Rows from block 5 of a small segmentation model, named by matrix and row number. Rows with one number within an expert belong to one neuron, the router's apart. Each number is 50 + 10 x the weight over its row's rms, rounded and kept within 0 to 99. All counts start at 0. After the name is the row's rms in percent of the matrix's.
Before each expert's rows are labels from the 100 images, of 14976, where the router gives the expert most weight on average: "patch colour" is the nearest of a few named colours to the mean colour under the peak. Only what is clearly more common there than usual is listed. The data: aerial photos of the United States (SatlasPretrain). In brackets: how many of the 100.
# router: slot weights (model.blocks.5.mlp.router.weight, 16x192), inputs 96-191
# gate: expert gate (model.blocks.5.mlp.gate, 8x192x192), inputs 96-191
# up: expert up (model.blocks.5.mlp.up, 8x192x192), inputs 96-191
# down: expert down (model.blocks.5.mlp.down, 8x192x192, transposed), outputs 96-191

# expert 6
patch colour: brown (61)
router.12 102:67 53 37 56 62 48 41 36 51 67 55 47 55 54 49 56 44 46 54 44 56 51 45 46 35 48 81 59 70 47 54 38 39 49 65 48 59 67 64 52 43 38 57 48 56 50 47 53 47 61 51 30 55 29 57 52 46 51 53 43 52 44 47 53 20 41 49 46 53 28 46 45 70 63 39 49 33 58 40 34 51 42 58 64 68 40 52 41 56 64 63 53 47 57 53 57
router.13 113:32 24 67 61 50 49 53 57 37 49 65 36 40 37 54 44 48 48 57 47 45 51 55 45 67 52 57 52 51 31 34 42 76 37 47 23 57 43 55 60 66 51 68 45 63 50 57 37 59 46 34 44 52 60 39 53 46 55 49 46 58 37 54 35 66 47 29 49 65 47 36 56 61 44 52 62 57 43 46 44 65 47 44 32 61 50 63 51 35 49 50 59 52 52 55 58
gate.0 152:58 43 45 22 43 48 63 64 24 50 68 40 48 43 41 38 42 48 53 63 48 61 38 67 49 48 50 25 48 48 39 32 57 38 40 43 53 35 51 58 47 60 61 59 57 53 61 49 59 38 51 63 53 65 49 26 73 49 55 48 35 61 46 33 63 52 36 49 45 60 52 27 55 50 60 56 47 64 52 60 63 56 54 47 35 37 55 32 45 35 49 54 46 50 40 63
up.0 149:55 52 62 34 68 44 48 36 29 43 31 34 52 39 43 52 44 42 64 42 58 31 68 52 57 58 46 44 44 47 29 27 47 34 45 44 51 32 51 41 48 59 36 56 51 51 46 53 54 36 55 44 51 38 49 55 61 52 48 53 38 47 48 32 41 62 22 53 67 55 42 36 25 49 34 34 34 55 52 45 36 41 38 63 32 37 54 70 37 38 55 45 51 54 36 43
down.0 159:50 50 50 49 57 35 54 58 71 22 43 50 37 45 61 50 54 45 55 46 52 19 49 41 44 58 58 48 43 57 56 52 50 54 46 53 50 48 49 46 52 54 44 55 36 64 47 42 41 62 48 61 53 40 49 48 62 51 48 65 47 46 66 44 43 49 51 60 55 42 59 66 64 61 59 39 47 40 53 41 42 46 42 43 54 56 56 39 44 54 39 35 46 78 45 46
gate.1 062:28 46 55 62 58 59 41 57 58 35 45 50 44 30 47 56 47 47 51 80 47 00 59 31 52 50 49 60 50 45 50 47 57 54 50 49 58 47 49 50 45 58 49 57 45 43 62 50 66 57 38 43 43 55 44 59 64 47 75 55 43 66 51 45 59 43 47 49 56 51 47 56 56 47 73 41 45 51 50 45 41 46 34 30 58 43 62 73 62 57 55 41 51 76 47 51
up.1 057:76 55 47 30 42 46 52 45 37 66 50 52 52 66 37 49 60 52 43 24 55 87 38 61 50 48 52 38 47 57 49 46 41 42 53 49 42 55 49 49 48 49 55 50 54 60 30 52 26 44 65 58 51 45 52 43 53 51 20 49 54 34 48 44 43 56 48 52 45 57 55 47 46 53 30 55 53 51 48 50 61 47 69 81 44 49 39 18 39 40 47 55 42 30 57 51
down.1 056:44 45 47 49 39 34 56 49 51 41 48 52 44 55 47 44 53 46 43 58 55 71 45 47 47 56 55 26 49 50 48 55 42 47 49 45 54 69 36 33 42 45 47 47 56 55 51 71 39 45 55 54 48 37 38 43 03 46 45 45 53 40 57 46 45 70 52 51 56 43 49 51 49 52 59 57 49 53 39 54 47 61 75 36 57 33 56 39 54 50 62 51 56 34 46 43
gate.2 015:46 40 48 43 46 46 58 58 30 53 53 56 56 37 41 63 48 65 56 45 39 39 51 17 56 45 50 65 45 51 38 55 42 53 40 20 38 37 53 47 58 49 38 62 46 50 55 50 51 40 43 48 52 46 28 46 57 46 38 54 37 44 47 35 54 33 18 54 36 44 47 39 40 42 36 33 36 64 53 43 47 55 31 31 36 50 51 51 35 28 48 48 70 39 40 46
up.2 014:41 48 58 41 60 63 38 50 48 51 48 53 51 58 59 37 54 56 52 54 38 69 54 72 54 58 54 43 38 43 41 62 76 61 37 59 53 37 49 50 54 56 68 60 42 58 58 40 60 50 58 50 43 48 62 33 39 43 60 74 41 61 64 48 53 62 68 68 47 69 54 64 68 50 74 49 60 41 48 51 56 60 52 42 60 45 57 60 69 38 50 65 47 40 54 62
down.2 015:44 54 37 59 40 39 47 56 22 45 40 48 50 51 37 42 43 38 65 47 52 74 51 53 53 25 42 50 49 54 42 59 52 56 59 33 56 61 48 56 47 49 51 47 60 63 45 53 55 45 55 55 50 73 59 58 39 58 40 51 60 67 27 37 52 36 50 62 52 53 43 36 62 55 57 37 46 51 70 46 46 51 50 65 55 51 57 53 50 49 37 48 34 70 54 41
gate.3 204:36 43 53 58 42 45 56 72 59 52 45 51 47 51 35 69 48 48 51 66 46 37 56 31 46 47 63 51 47 35 48 54 51 45 53 43 48 66 45 61 39 42 42 45 59 61 56 50 68 35 38 57 48 57 48 69 53 49 37 54 57 49 52 47 53 38 53 48 43 49 36 70 38 47 42 44 62 58 42 48 42 48 57 62 46 52 49 40 40 31 58 40 58 51 48 61
up.3 204:27 51 64 57 47 53 57 68 55 44 49 53 39 34 41 61 36 48 53 76 44 48 58 35 41 47 62 53 45 34 49 46 51 48 59 48 52 50 48 53 37 44 39 49 56 61 60 66 81 43 39 44 44 53 41 62 50 47 50 70 43 59 49 48 58 43 46 45 45 59 34 64 38 48 31 49 67 61 45 52 40 44 54 56 31 58 43 42 31 26 60 40 56 48 44 53
down.3 196:52 48 57 49 44 65 55 65 59 63 47 46 54 44 52 74 55 43 39 61 48 28 58 61 48 54 50 39 47 68 51 31 51 67 52 53 42 55 53 60 44 55 40 50 37 46 56 41 61 43 47 50 50 35 49 66 52 46 59 59 64 72 66 37 56 39 70 48 41 60 65 50 52 36 61 54 51 45 47 53 43 43 49 45 43 41 45 46 69 52 40 27 35 62 70 55
gate.4 065:53 49 53 66 45 53 51 51 36 57 47 38 53 37 46 58 39 52 44 47 58 67 45 47 44 54 51 53 52 49 38 54 62 36 53 49 45 47 49 55 58 43 58 49 76 64 53 49 66 54 44 54 59 53 41 60 67 49 25 46 57 31 52 22 62 51 38 46 51 55 52 48 26 47 71 47 52 45 55 54 47 43 48 60 26 59 50 65 45 59 47 50 18 49 55 45
up.4 069:68 72 54 63 48 49 48 47 37 58 43 43 52 37 43 61 36 50 45 39 55 70 53 37 45 55 49 50 47 49 46 44 57 31 51 63 45 58 51 51 56 39 55 57 76 52 43 44 62 48 46 49 56 50 33 59 65 49 20 47 62 25 49 23 58 59 34 46 53 52 56 59 26 48 62 43 52 51 52 49 47 37 49 62 22 56 47 45 42 40 50 54 26 44 56 48
down.4 071:40 35 51 48 58 51 55 58 65 45 33 47 44 52 78 71 55 50 57 45 50 44 55 44 45 76 64 40 54 73 46 49 61 38 48 44 50 65 50 47 44 48 44 44 46 47 39 47 46 77 59 52 52 20 27 35 57 44 45 62 52 47 69 49 40 44 57 51 58 46 63 69 63 56 41 48 46 45 54 47 56 53 54 49 63 52 54 37 46 46 35 39 43 39 56 51

# expert 1
patch colour: pink (43)
router.2 090:42 31 55 55 50 45 43 48 37 52 53 33 54 37 47 41 64 48 55 43 37 23 46 34 64 46 59 50 59 51 32 39 55 38 42 31 45 59 57 55 40 55 51 39 54 57 50 48 49 55 28 41 60 50 46 43 69 64 51 43 56 61 50 35 81 46 44 57 63 26 42 42 66 54 41 46 47 51 46 46 53 56 30 53 52 55 50 62 34 57 76 58 45 69 35 60
router.3 097:30 29 55 71 43 59 56 41 61 43 64 45 45 36 39 67 71 45 28 57 42 44 40 27 39 52 56 63 65 57 53 58 41 46 56 35 48 54 42 44 60 50 51 32 51 55 45 63 51 40 42 41 68 55 38 63 67 61 41 62 62 52 54 52 43 49 53 48 44 40 47 71 62 55 48 62 66 53 53 42 43 47 36 64 63 58 53 48 50 61 50 44 48 65 39 34
gate.0 021:55 33 52 47 46 53 60 44 37 48 41 59 56 62 57 51 55 41 62 60 58 26 53 73 54 46 56 46 47 48 44 52 55 37 53 55 48 54 50 47 62 50 32 56 45 49 56 59 61 65 44 57 39 35 63 38 64 48 48 60 41 62 47 45 51 48 49 51 53 50 46 50 63 47 33 61 58 49 49 41 50 52 64 34 50 69 51 24 48 30 48 48 36 47 41 49
up.0 021:35 39 42 52 46 46 52 40 66 50 67 53 51 45 48 41 49 50 43 46 46 28 59 24 50 57 52 52 57 58 54 75 45 71 44 52 57 40 49 42 46 42 66 36 51 45 59 64 55 42 45 46 48 56 23 40 17 53 38 40 48 44 55 57 56 59 52 49 46 54 53 43 43 50 58 41 48 47 49 56 48 53 25 32 41 44 56 80 48 60 44 42 33 57 57 56
down.0 022:55 61 48 61 54 57 57 50 26 60 50 54 55 50 49 36 53 50 59 66 52 32 52 33 48 26 48 62 51 51 56 59 62 48 63 46 49 54 55 57 59 43 33 46 54 66 59 51 64 48 49 54 51 38 62 43 39 49 58 52 49 71 23 40 57 60 36 50 61 67 45 34 54 53 58 54 58 51 53 36 57 45 47 50 46 74 55 67 63 34 47 48 38 58 56 57
gate.1 078:64 36 45 22 51 47 41 36 32 41 49 45 49 48 60 23 54 39 62 49 47 44 50 77 55 43 49 33 38 51 35 53 47 35 50 61 63 46 49 60 65 66 51 53 63 40 62 51 48 56 46 27 57 52 53 19 41 53 56 39 46 45 43 56 59 41 54 54 60 60 59 29 55 57 51 40 46 53 60 52 45 58 39 36 42 42 57 34 46 41 53 51 34 57 43 62
up.1 084:42 34 51 43 51 54 69 59 56 47 57 49 47 46 61 50 44 57 48 67 47 69 52 49 45 52 59 69 57 52 40 50 56 62 47 43 45 49 58 39 56 49 39 54 40 55 69 53 79 47 45 86 41 48 53 58 45 48 56 44 40 71 53 42 46 50 56 54 50 46 44 43 45 44 36 50 73 48 50 45 55 53 39 40 44 59 53 63 34 54 52 38 48 52 54 64
down.1 093:52 73 52 54 50 65 50 43 36 76 53 54 60 56 49 31 58 61 50 43 51 80 52 61 53 54 37 49 55 45 43 63 76 47 40 52 55 46 52 56 51 51 54 50 56 78 66 47 62 50 57 55 56 42 38 29 60 55 44 57 54 49 49 42 55 56 51 53 55 59 50 51 56 46 33 53 49 46 59 50 62 43 39 48 53 49 43 67 39 51 38 68 55 32 55 51
gate.2 072:64 92 45 73 52 51 43 48 55 52 58 42 53 57 59 56 54 50 53 63 55 30 47 57 50 49 46 32 36 52 79 34 55 67 56 59 47 50 50 67 52 59 51 61 65 68 35 38 44 70 58 50 54 47 56 48 20 50 49 68 66 57 49 69 45 51 38 49 50 58 59 49 48 49 65 49 37 50 55 54 46 48 49 65 46 39 50 43 40 51 47 40 54 59 64 46
up.2 062:40 73 52 78 56 41 48 37 66 55 37 64 48 76 56 57 58 49 45 45 51 76 49 35 52 48 49 39 42 42 58 49 60 75 50 52 47 59 54 78 73 63 53 59 48 57 58 43 69 54 44 59 47 44 38 62 43 50 51 61 55 44 51 34 56 59 76 50 47 34 42 51 52 50 52 50 43 51 48 42 49 55 62 48 50 47 54 76 77 54 45 48 60 45 55 39
down.2 067:59 56 49 41 58 50 52 48 43 67 50 50 49 53 26 31 55 51 49 45 52 82 38 34 52 49 40 46 50 48 34 45 62 38 57 52 53 45 54 66 46 52 56 57 53 56 60 43 66 42 57 47 50 44 59 33 99 50 51 47 51 47 54 68 58 61 46 49 54 47 53 41 57 50 49 55 48 53 48 47 54 59 44 49 60 42 48 51 66 55 37 62 43 82 54 57
gate.3 058:43 43 49 29 50 56 40 27 38 44 52 31 55 50 48 23 45 52 59 62 54 20 53 72 46 44 50 47 54 53 38 41 47 30 50 38 51 50 50 54 49 51 42 56 63 47 46 47 41 56 46 51 55 40 44 18 35 50 47 30 44 50 49 56 48 34 34 49 46 59 57 34 45 47 27 37 57 48 48 49 40 47 42 64 46 51 55 24 51 36 45 37 38 55 47 43
up.3 068:67 65 42 59 53 59 55 66 54 56 47 55 52 53 55 63 51 47 53 47 51 90 50 46 55 51 44 45 41 52 66 42 44 60 54 73 55 50 48 63 51 59 56 55 55 59 38 42 39 34 59 60 57 59 65 62 43 49 63 61 63 40 51 59 45 56 51 51 54 52 65 43 46 49 78 58 44 44 49 51 57 57 51 45 42 36 46 56 43 71 47 58 43 47 51 58
down.3 080:41 54 49 62 47 51 45 50 39 59 35 54 50 40 63 44 53 49 47 44 44 53 65 32 47 44 48 50 57 55 55 62 42 44 41 52 59 39 60 43 52 42 40 48 51 30 47 45 60 56 57 51 48 45 62 56 00 50 61 51 52 66 54 34 47 46 34 50 49 47 45 35 50 52 52 54 59 52 53 46 65 49 44 25 56 47 49 69 46 62 54 39 47 44 39 59
gate.4 068:34 35 56 34 46 70 57 34 36 48 52 50 53 55 54 39 43 49 44 74 48 46 57 53 50 48 61 46 49 47 38 39 64 38 51 49 49 50 50 47 51 50 47 47 65 48 59 50 79 53 51 55 52 48 61 41 39 50 43 51 28 77 51 54 60 38 61 47 53 65 50 49 69 53 44 57 63 53 50 49 63 38 54 42 47 58 50 21 46 47 59 43 19 57 60 44
up.4 064:31 40 54 41 53 72 43 37 60 45 49 52 53 66 59 40 46 48 44 59 43 35 51 49 44 51 60 49 60 50 50 52 53 66 46 55 53 44 53 47 61 39 38 51 60 41 52 48 69 38 52 55 53 43 33 37 29 51 46 50 28 63 49 55 60 41 76 49 53 56 43 42 52 51 50 61 65 49 50 48 41 34 45 22 57 49 44 58 44 62 62 43 17 65 61 53
down.4 053:60 68 45 61 60 61 42 45 52 54 40 50 50 58 73 38 46 51 60 64 59 55 43 41 46 54 50 66 50 47 56 69 59 42 47 58 47 43 49 57 50 38 53 58 57 49 53 50 67 79 46 42 53 37 65 35 34 56 48 61 49 58 57 55 55 66 45 51 51 57 50 55 49 41 50 34 51 46 58 38 55 40 43 71 46 82 46 63 38 22 62 36 54 45 59 50

# expert 3
patch colour: grey (84)
router.6 082:55 43 61 55 44 46 65 37 47 28 52 39 50 37 45 54 54 44 45 67 56 23 43 42 50 50 43 54 49 57 51 56 51 50 56 41 49 50 50 56 55 56 34 48 40 56 56 47 68 43 56 33 53 38 38 55 54 61 67 55 61 71 50 58 53 15 29 52 50 35 47 44 54 51 57 41 44 49 55 37 40 45 35 47 67 49 49 49 53 59 55 37 44 60 65 47
router.7 096:36 49 48 56 47 74 65 45 55 42 71 56 39 57 50 56 51 49 44 66 53 51 32 28 44 51 65 49 48 53 57 56 46 53 51 68 46 43 39 51 57 54 37 61 46 40 47 45 50 44 60 59 46 43 49 46 70 51 53 60 40 46 49 58 57 48 56 54 40 59 62 41 62 42 59 55 65 39 53 52 44 48 50 36 64 59 43 52 51 62 68 69 52 75 64 46
gate.0 103:46 38 53 21 44 45 47 35 38 51 38 48 56 53 49 36 65 40 30 37 56 38 64 73 55 58 42 35 45 58 37 37 55 48 57 34 37 47 53 54 43 44 48 47 61 64 34 56 44 56 46 47 56 41 67 35 46 52 38 40 56 46 54 46 62 52 43 53 39 76 45 33 51 39 47 37 50 41 31 56 61 44 48 70 41 42 48 38 57 46 35 41 41 52 52 51
up.0 106:63 54 53 62 48 59 47 47 59 53 58 51 48 39 50 62 56 54 56 62 43 62 44 15 38 49 52 62 53 59 59 58 37 66 48 60 59 68 45 60 56 58 44 44 55 43 39 44 52 41 57 32 52 54 51 63 44 48 50 49 48 46 53 70 42 53 57 46 53 39 56 52 63 51 56 59 56 57 53 46 39 49 39 43 66 49 43 38 50 73 67 48 50 83 59 54
down.0 124:44 37 48 40 54 57 44 49 10 65 57 53 49 51 52 51 61 49 57 63 52 62 48 33 48 59 44 48 47 47 26 43 54 27 44 38 49 46 52 48 54 48 45 50 61 47 65 36 60 46 49 40 52 43 45 61 41 53 79 48 47 69 41 44 49 50 38 53 48 63 56 25 55 40 49 55 55 45 44 64 66 56 58 35 53 35 36 56 49 42 44 58 62 38 56 74
gate.1 219:59 55 46 40 58 63 74 60 50 38 56 44 58 53 60 50 42 42 43 53 62 28 57 49 54 50 40 41 65 50 51 48 30 57 61 55 51 36 62 51 55 55 39 51 45 52 56 51 59 23 69 60 51 38 39 49 57 54 70 41 53 65 45 61 47 36 52 47 50 39 50 34 49 51 55 40 53 31 57 50 46 59 29 46 54 32 47 56 54 57 56 58 46 63 63 58
up.1 236:45 70 49 54 48 63 56 46 65 43 62 55 60 58 77 51 33 50 34 51 61 34 45 39 34 55 48 51 60 59 70 66 48 66 45 78 36 53 63 58 74 50 41 39 57 46 48 47 64 56 50 54 58 29 42 49 42 55 44 48 49 52 52 77 52 55 51 45 39 46 50 56 50 37 53 54 67 43 53 54 40 41 50 53 58 56 42 68 70 58 59 41 42 56 62 43
down.1 200:51 46 62 57 50 59 53 56 65 43 52 51 53 44 55 54 52 49 54 48 45 40 56 61 65 40 44 43 54 50 59 53 46 73 57 45 55 65 49 51 42 55 69 52 47 35 36 57 46 19 56 55 47 47 42 45 45 62 38 50 40 53 64 66 52 46 84 47 50 49 39 48 51 61 58 49 59 62 49 67 50 55 41 43 52 31 51 63 62 68 57 40 41 37 49 36
gate.2 019:48 36 45 73 49 56 52 39 59 46 34 54 55 28 49 44 59 49 53 30 52 79 57 47 46 41 52 50 54 38 45 76 56 46 54 51 54 56 44 46 34 59 33 61 52 55 40 58 28 31 38 38 51 47 52 35 19 56 42 56 41 50 49 29 52 40 66 51 48 54 46 47 47 46 31 49 62 45 48 52 39 47 37 59 59 59 59 36 16 50 62 42 55 60 48 53
up.2 018:57 60 48 41 48 43 53 84 41 57 51 39 50 44 53 42 63 48 49 34 46 96 58 45 46 52 48 46 50 48 58 52 45 42 46 41 51 54 49 48 35 57 48 54 49 54 46 57 36 56 51 51 48 50 60 39 30 51 33 38 55 41 46 74 49 60 29 50 57 50 61 50 34 53 46 27 48 45 57 54 58 46 35 62 40 43 50 43 35 45 42 49 41 41 50 54
down.2 021:46 47 53 65 58 56 59 65 53 53 51 54 49 46 43 46 44 59 57 53 42 10 53 51 55 42 40 57 46 48 44 50 32 47 57 34 51 58 38 47 57 57 54 60 41 26 41 51 42 25 53 53 37 54 39 29 30 60 43 58 49 69 56 68 61 44 63 51 52 54 41 54 48 49 65 42 57 55 52 72 53 52 45 45 57 62 57 57 50 49 44 43 48 35 59 46
gate.3 038:49 59 49 40 49 44 35 68 29 38 47 39 54 26 45 56 53 50 54 45 54 41 44 44 55 43 35 38 43 41 35 37 43 42 40 46 58 70 49 53 38 68 55 50 50 46 54 44 59 66 50 45 44 43 57 59 51 50 27 32 52 51 38 46 61 43 34 51 54 72 69 44 38 50 65 32 35 57 42 56 49 51 44 44 46 50 54 68 42 41 49 48 51 54 60 50
up.3 036:49 45 49 53 54 42 39 51 40 47 53 34 54 52 54 54 48 53 63 48 58 56 46 61 52 44 52 47 47 57 41 48 60 52 35 43 52 66 56 56 56 75 54 47 61 45 63 45 80 62 45 53 47 52 42 57 54 52 22 27 36 58 48 12 60 44 36 52 51 61 65 47 38 43 54 38 46 53 41 56 44 60 48 54 47 51 50 57 68 41 49 46 46 55 55 47
down.3 038:38 65 61 56 55 51 47 50 55 44 75 44 51 42 39 52 45 53 52 37 50 64 53 54 44 42 64 43 51 44 73 50 59 69 43 51 50 39 46 58 41 62 64 47 55 49 30 61 32 54 40 53 56 68 48 74 78 40 32 59 50 34 59 56 53 62 44 44 44 48 42 40 43 56 34 47 50 56 62 48 55 49 50 64 49 49 53 63 49 60 51 52 46 46 32 36
gate.4 015:60 52 51 65 41 42 44 64 60 51 64 56 57 27 38 50 45 50 56 42 49 43 50 76 47 46 44 56 45 60 46 43 49 35 56 45 58 62 47 49 43 61 59 48 56 46 51 51 59 57 54 47 60 66 33 70 68 46 29 53 51 41 45 70 54 65 36 47 47 56 55 57 45 49 38 54 58 52 54 60 54 49 48 69 51 56 58 80 27 67 42 56 44 48 51 59
up.4 017:63 72 49 33 55 59 55 40 40 51 38 55 59 87 56 38 54 42 39 55 55 71 46 65 62 46 37 40 54 51 56 46 49 54 52 52 46 41 46 44 45 54 37 47 43 42 47 53 44 63 57 48 40 42 66 29 46 35 56 38 61 55 52 56 41 25 51 48 51 49 50 33 49 51 80 55 37 42 48 53 52 58 62 33 55 45 44 36 67 51 46 60 39 46 45 33
down.4 017:42 82 49 62 51 49 55 58 35 50 50 54 47 56 39 61 47 46 42 65 60 46 49 36 46 50 45 44 52 55 26 55 47 30 42 55 47 37 52 53 58 51 30 51 46 65 58 50 57 63 48 60 39 43 68 59 13 54 59 59 35 52 30 50 54 39 32 53 55 50 50 35 61 44 51 50 47 39 68 40 56 59 51 46 47 33 42 49 34 31 50 35 50 42 66 54

# expert 0
patch colour: black (28)
router.0 102:52 46 43 63 53 57 64 56 50 49 48 31 56 50 44 57 41 54 54 60 45 47 42 46 63 48 60 63 55 49 51 57 48 52 44 36 66 41 50 63 44 53 48 49 47 38 58 47 55 39 60 47 65 56 40 62 48 47 64 58 55 63 46 41 45 24 34 47 57 37 61 58 31 51 59 46 50 43 54 53 31 53 47 44 62 50 33 50 35 57 66 43 45 57 50 40
router.1 105:50 51 45 40 57 75 62 54 41 46 57 56 61 64 49 46 46 36 58 54 45 60 38 41 46 52 70 44 60 51 39 51 40 39 50 65 72 48 43 44 54 62 45 72 41 38 41 46 35 26 57 54 47 49 64 45 60 51 59 54 37 41 52 48 47 40 51 43 64 65 66 41 59 64 66 49 54 56 55 54 52 61 41 39 61 50 39 35 58 55 69 61 44 54 55 64
gate.0 016:43 39 58 73 55 43 56 49 39 37 35 35 59 40 60 53 39 47 57 58 42 29 56 44 59 47 54 65 47 47 36 46 49 43 42 41 58 65 66 54 50 55 54 43 60 53 68 61 67 41 50 69 50 57 50 64 30 55 61 38 47 61 37 39 45 41 33 39 59 56 38 52 22 47 44 55 53 49 40 44 28 50 41 54 56 45 45 82 40 38 46 48 61 47 49 55
up.0 015:58 59 53 49 58 48 53 52 47 47 66 52 52 54 62 45 64 54 67 45 60 84 53 46 45 47 54 41 33 42 64 56 47 69 47 58 55 53 49 57 53 47 41 50 65 26 27 55 47 63 57 43 53 42 57 36 56 54 47 61 40 49 38 57 55 38 53 48 51 37 44 42 69 64 49 61 47 48 44 58 46 54 66 40 68 37 50 29 39 55 52 54 52 46 62 51
down.0 015:45 36 48 39 47 41 36 47 14 43 57 41 56 45 74 50 59 45 52 70 57 70 44 35 53 28 41 43 48 39 20 48 37 39 57 49 56 46 55 57 56 56 65 40 50 39 59 58 61 50 47 49 44 40 49 47 52 44 76 59 54 42 54 48 55 44 58 53 43 54 54 34 54 58 48 59 47 46 41 62 48 49 41 58 62 39 53 58 37 49 53 53 55 77 51 64
gate.1 050:43 58 51 34 44 43 53 42 37 40 56 50 55 27 46 44 51 50 59 54 58 19 45 72 48 48 39 45 48 50 47 41 76 40 45 52 47 63 55 62 48 51 60 52 60 68 64 44 70 44 44 41 54 50 57 43 83 50 58 41 50 54 50 50 72 57 55 52 50 58 48 55 53 45 72 51 65 48 50 52 49 61 56 68 54 48 49 27 97 49 54 46 40 51 55 60
up.1 042:59 54 46 56 52 57 58 67 46 51 61 40 52 64 41 62 45 53 44 49 48 83 45 38 53 52 38 57 61 50 41 31 44 61 50 33 58 39 50 47 41 53 54 45 29 47 54 49 42 30 50 53 44 62 34 64 37 50 69 80 42 61 53 24 37 31 58 51 44 59 57 31 43 55 45 49 35 51 58 59 63 50 45 36 56 39 48 66 25 57 43 49 36 61 48 40
down.1 052:34 65 44 63 59 57 54 62 36 51 40 56 43 46 27 51 45 40 51 67 51 38 57 32 53 45 51 47 48 43 52 57 37 32 43 53 46 55 45 30 53 59 51 64 42 50 39 47 57 44 48 42 44 29 51 45 34 43 46 63 51 56 26 51 43 50 50 48 58 35 49 19 51 50 73 47 55 53 56 47 59 48 53 36 57 56 49 38 75 36 57 48 56 37 57 54
gate.2 040:40 44 54 37 51 54 61 36 52 35 43 56 49 43 51 48 37 41 66 50 52 09 51 69 54 47 50 30 50 40 51 55 71 42 63 50 51 56 59 60 53 44 44 44 68 57 50 44 59 48 49 41 58 29 75 47 47 55 47 39 51 45 49 58 60 85 49 48 53 49 41 53 46 48 46 61 60 38 50 43 43 32 57 56 39 55 43 68 57 44 51 47 68 42 50 43
up.2 041:62 50 40 64 48 46 43 58 47 66 55 42 53 68 48 44 63 48 45 44 41 98 46 39 43 51 52 61 50 62 43 59 27 50 38 49 49 49 49 29 53 52 54 59 31 49 45 55 39 64 43 57 38 57 31 51 40 49 60 50 47 47 51 37 40 19 44 46 49 42 53 36 62 50 46 42 52 56 52 56 56 61 36 38 61 50 47 47 46 56 44 47 23 54 54 60
down.2 053:45 63 39 55 53 56 55 48 13 48 55 56 46 61 31 47 50 41 58 75 53 55 56 36 48 50 53 46 50 50 36 54 40 27 44 52 49 54 45 34 51 56 61 61 55 56 53 47 63 49 50 41 49 48 45 43 36 48 47 59 49 57 28 58 48 57 45 51 60 42 50 15 52 42 77 51 55 52 59 60 64 47 52 47 51 49 47 48 66 34 51 46 59 35 57 61
gate.3 016:54 61 51 38 39 37 40 69 44 43 58 56 52 48 47 41 41 52 45 38 39 47 38 74 55 47 46 34 60 44 38 28 36 47 43 40 50 46 60 43 33 56 59 45 51 54 50 51 55 43 39 56 50 60 31 49 84 49 48 40 50 42 57 49 57 55 46 53 50 53 38 36 35 58 70 44 35 38 50 38 49 47 58 42 38 41 53 82 51 46 46 58 66 25 43 50
up.3 015:44 37 50 58 52 55 50 38 57 57 58 56 44 47 58 56 63 61 56 55 56 44 47 48 55 49 59 70 52 48 44 55 62 53 57 57 57 64 46 66 71 51 56 57 51 46 46 55 47 63 40 49 55 50 61 73 32 48 57 63 46 61 64 38 39 54 53 48 40 51 43 68 64 48 60 60 64 50 51 48 44 53 48 65 62 48 51 44 78 72 43 40 58 72 47 55
down.3 015:53 23 47 46 46 54 49 45 13 36 59 50 50 54 49 43 61 38 57 64 46 69 58 70 49 50 38 34 41 55 21 36 68 49 44 40 48 57 60 51 55 48 57 58 56 62 63 53 46 37 54 50 51 73 38 65 28 53 47 58 61 55 29 58 62 47 51 46 52 50 55 34 51 49 45 61 54 47 48 42 54 48 45 57 46 33 50 51 47 43 56 47 60 48 42 65
gate.4 094:45 47 53 33 45 51 74 67 36 44 58 59 46 48 43 50 42 42 44 56 47 26 43 51 56 50 59 44 48 41 39 32 53 35 45 43 60 56 47 32 51 66 54 54 47 76 44 46 62 44 37 57 46 46 43 58 90 53 57 58 43 59 52 49 63 55 43 49 56 59 48 43 38 52 84 52 79 54 45 53 50 56 53 53 48 47 52 56 77 46 46 47 41 51 48 61
up.4 078:40 59 60 45 48 63 68 74 54 44 59 67 50 54 58 51 41 50 42 66 55 09 48 45 48 50 62 51 48 49 54 52 63 45 43 56 55 45 51 42 46 61 43 54 51 75 56 48 77 67 45 46 48 44 48 50 55 51 44 73 46 54 50 56 53 56 40 51 53 63 44 69 37 49 76 50 57 58 55 56 45 38 72 64 46 64 55 45 74 35 52 44 40 50 54 43
down.4 087:59 61 53 58 57 51 48 46 61 65 40 63 42 62 60 51 47 49 56 44 48 12 63 50 60 58 52 53 54 56 51 43 51 49 50 45 58 57 56 43 76 52 72 65 40 44 31 39 48 39 42 53 40 47 37 32 34 50 64 53 57 61 61 50 47 55 58 48 64 45 45 51 47 53 73 52 55 57 53 63 55 55 45 62 58 46 61 53 72 32 56 47 52 38 59 56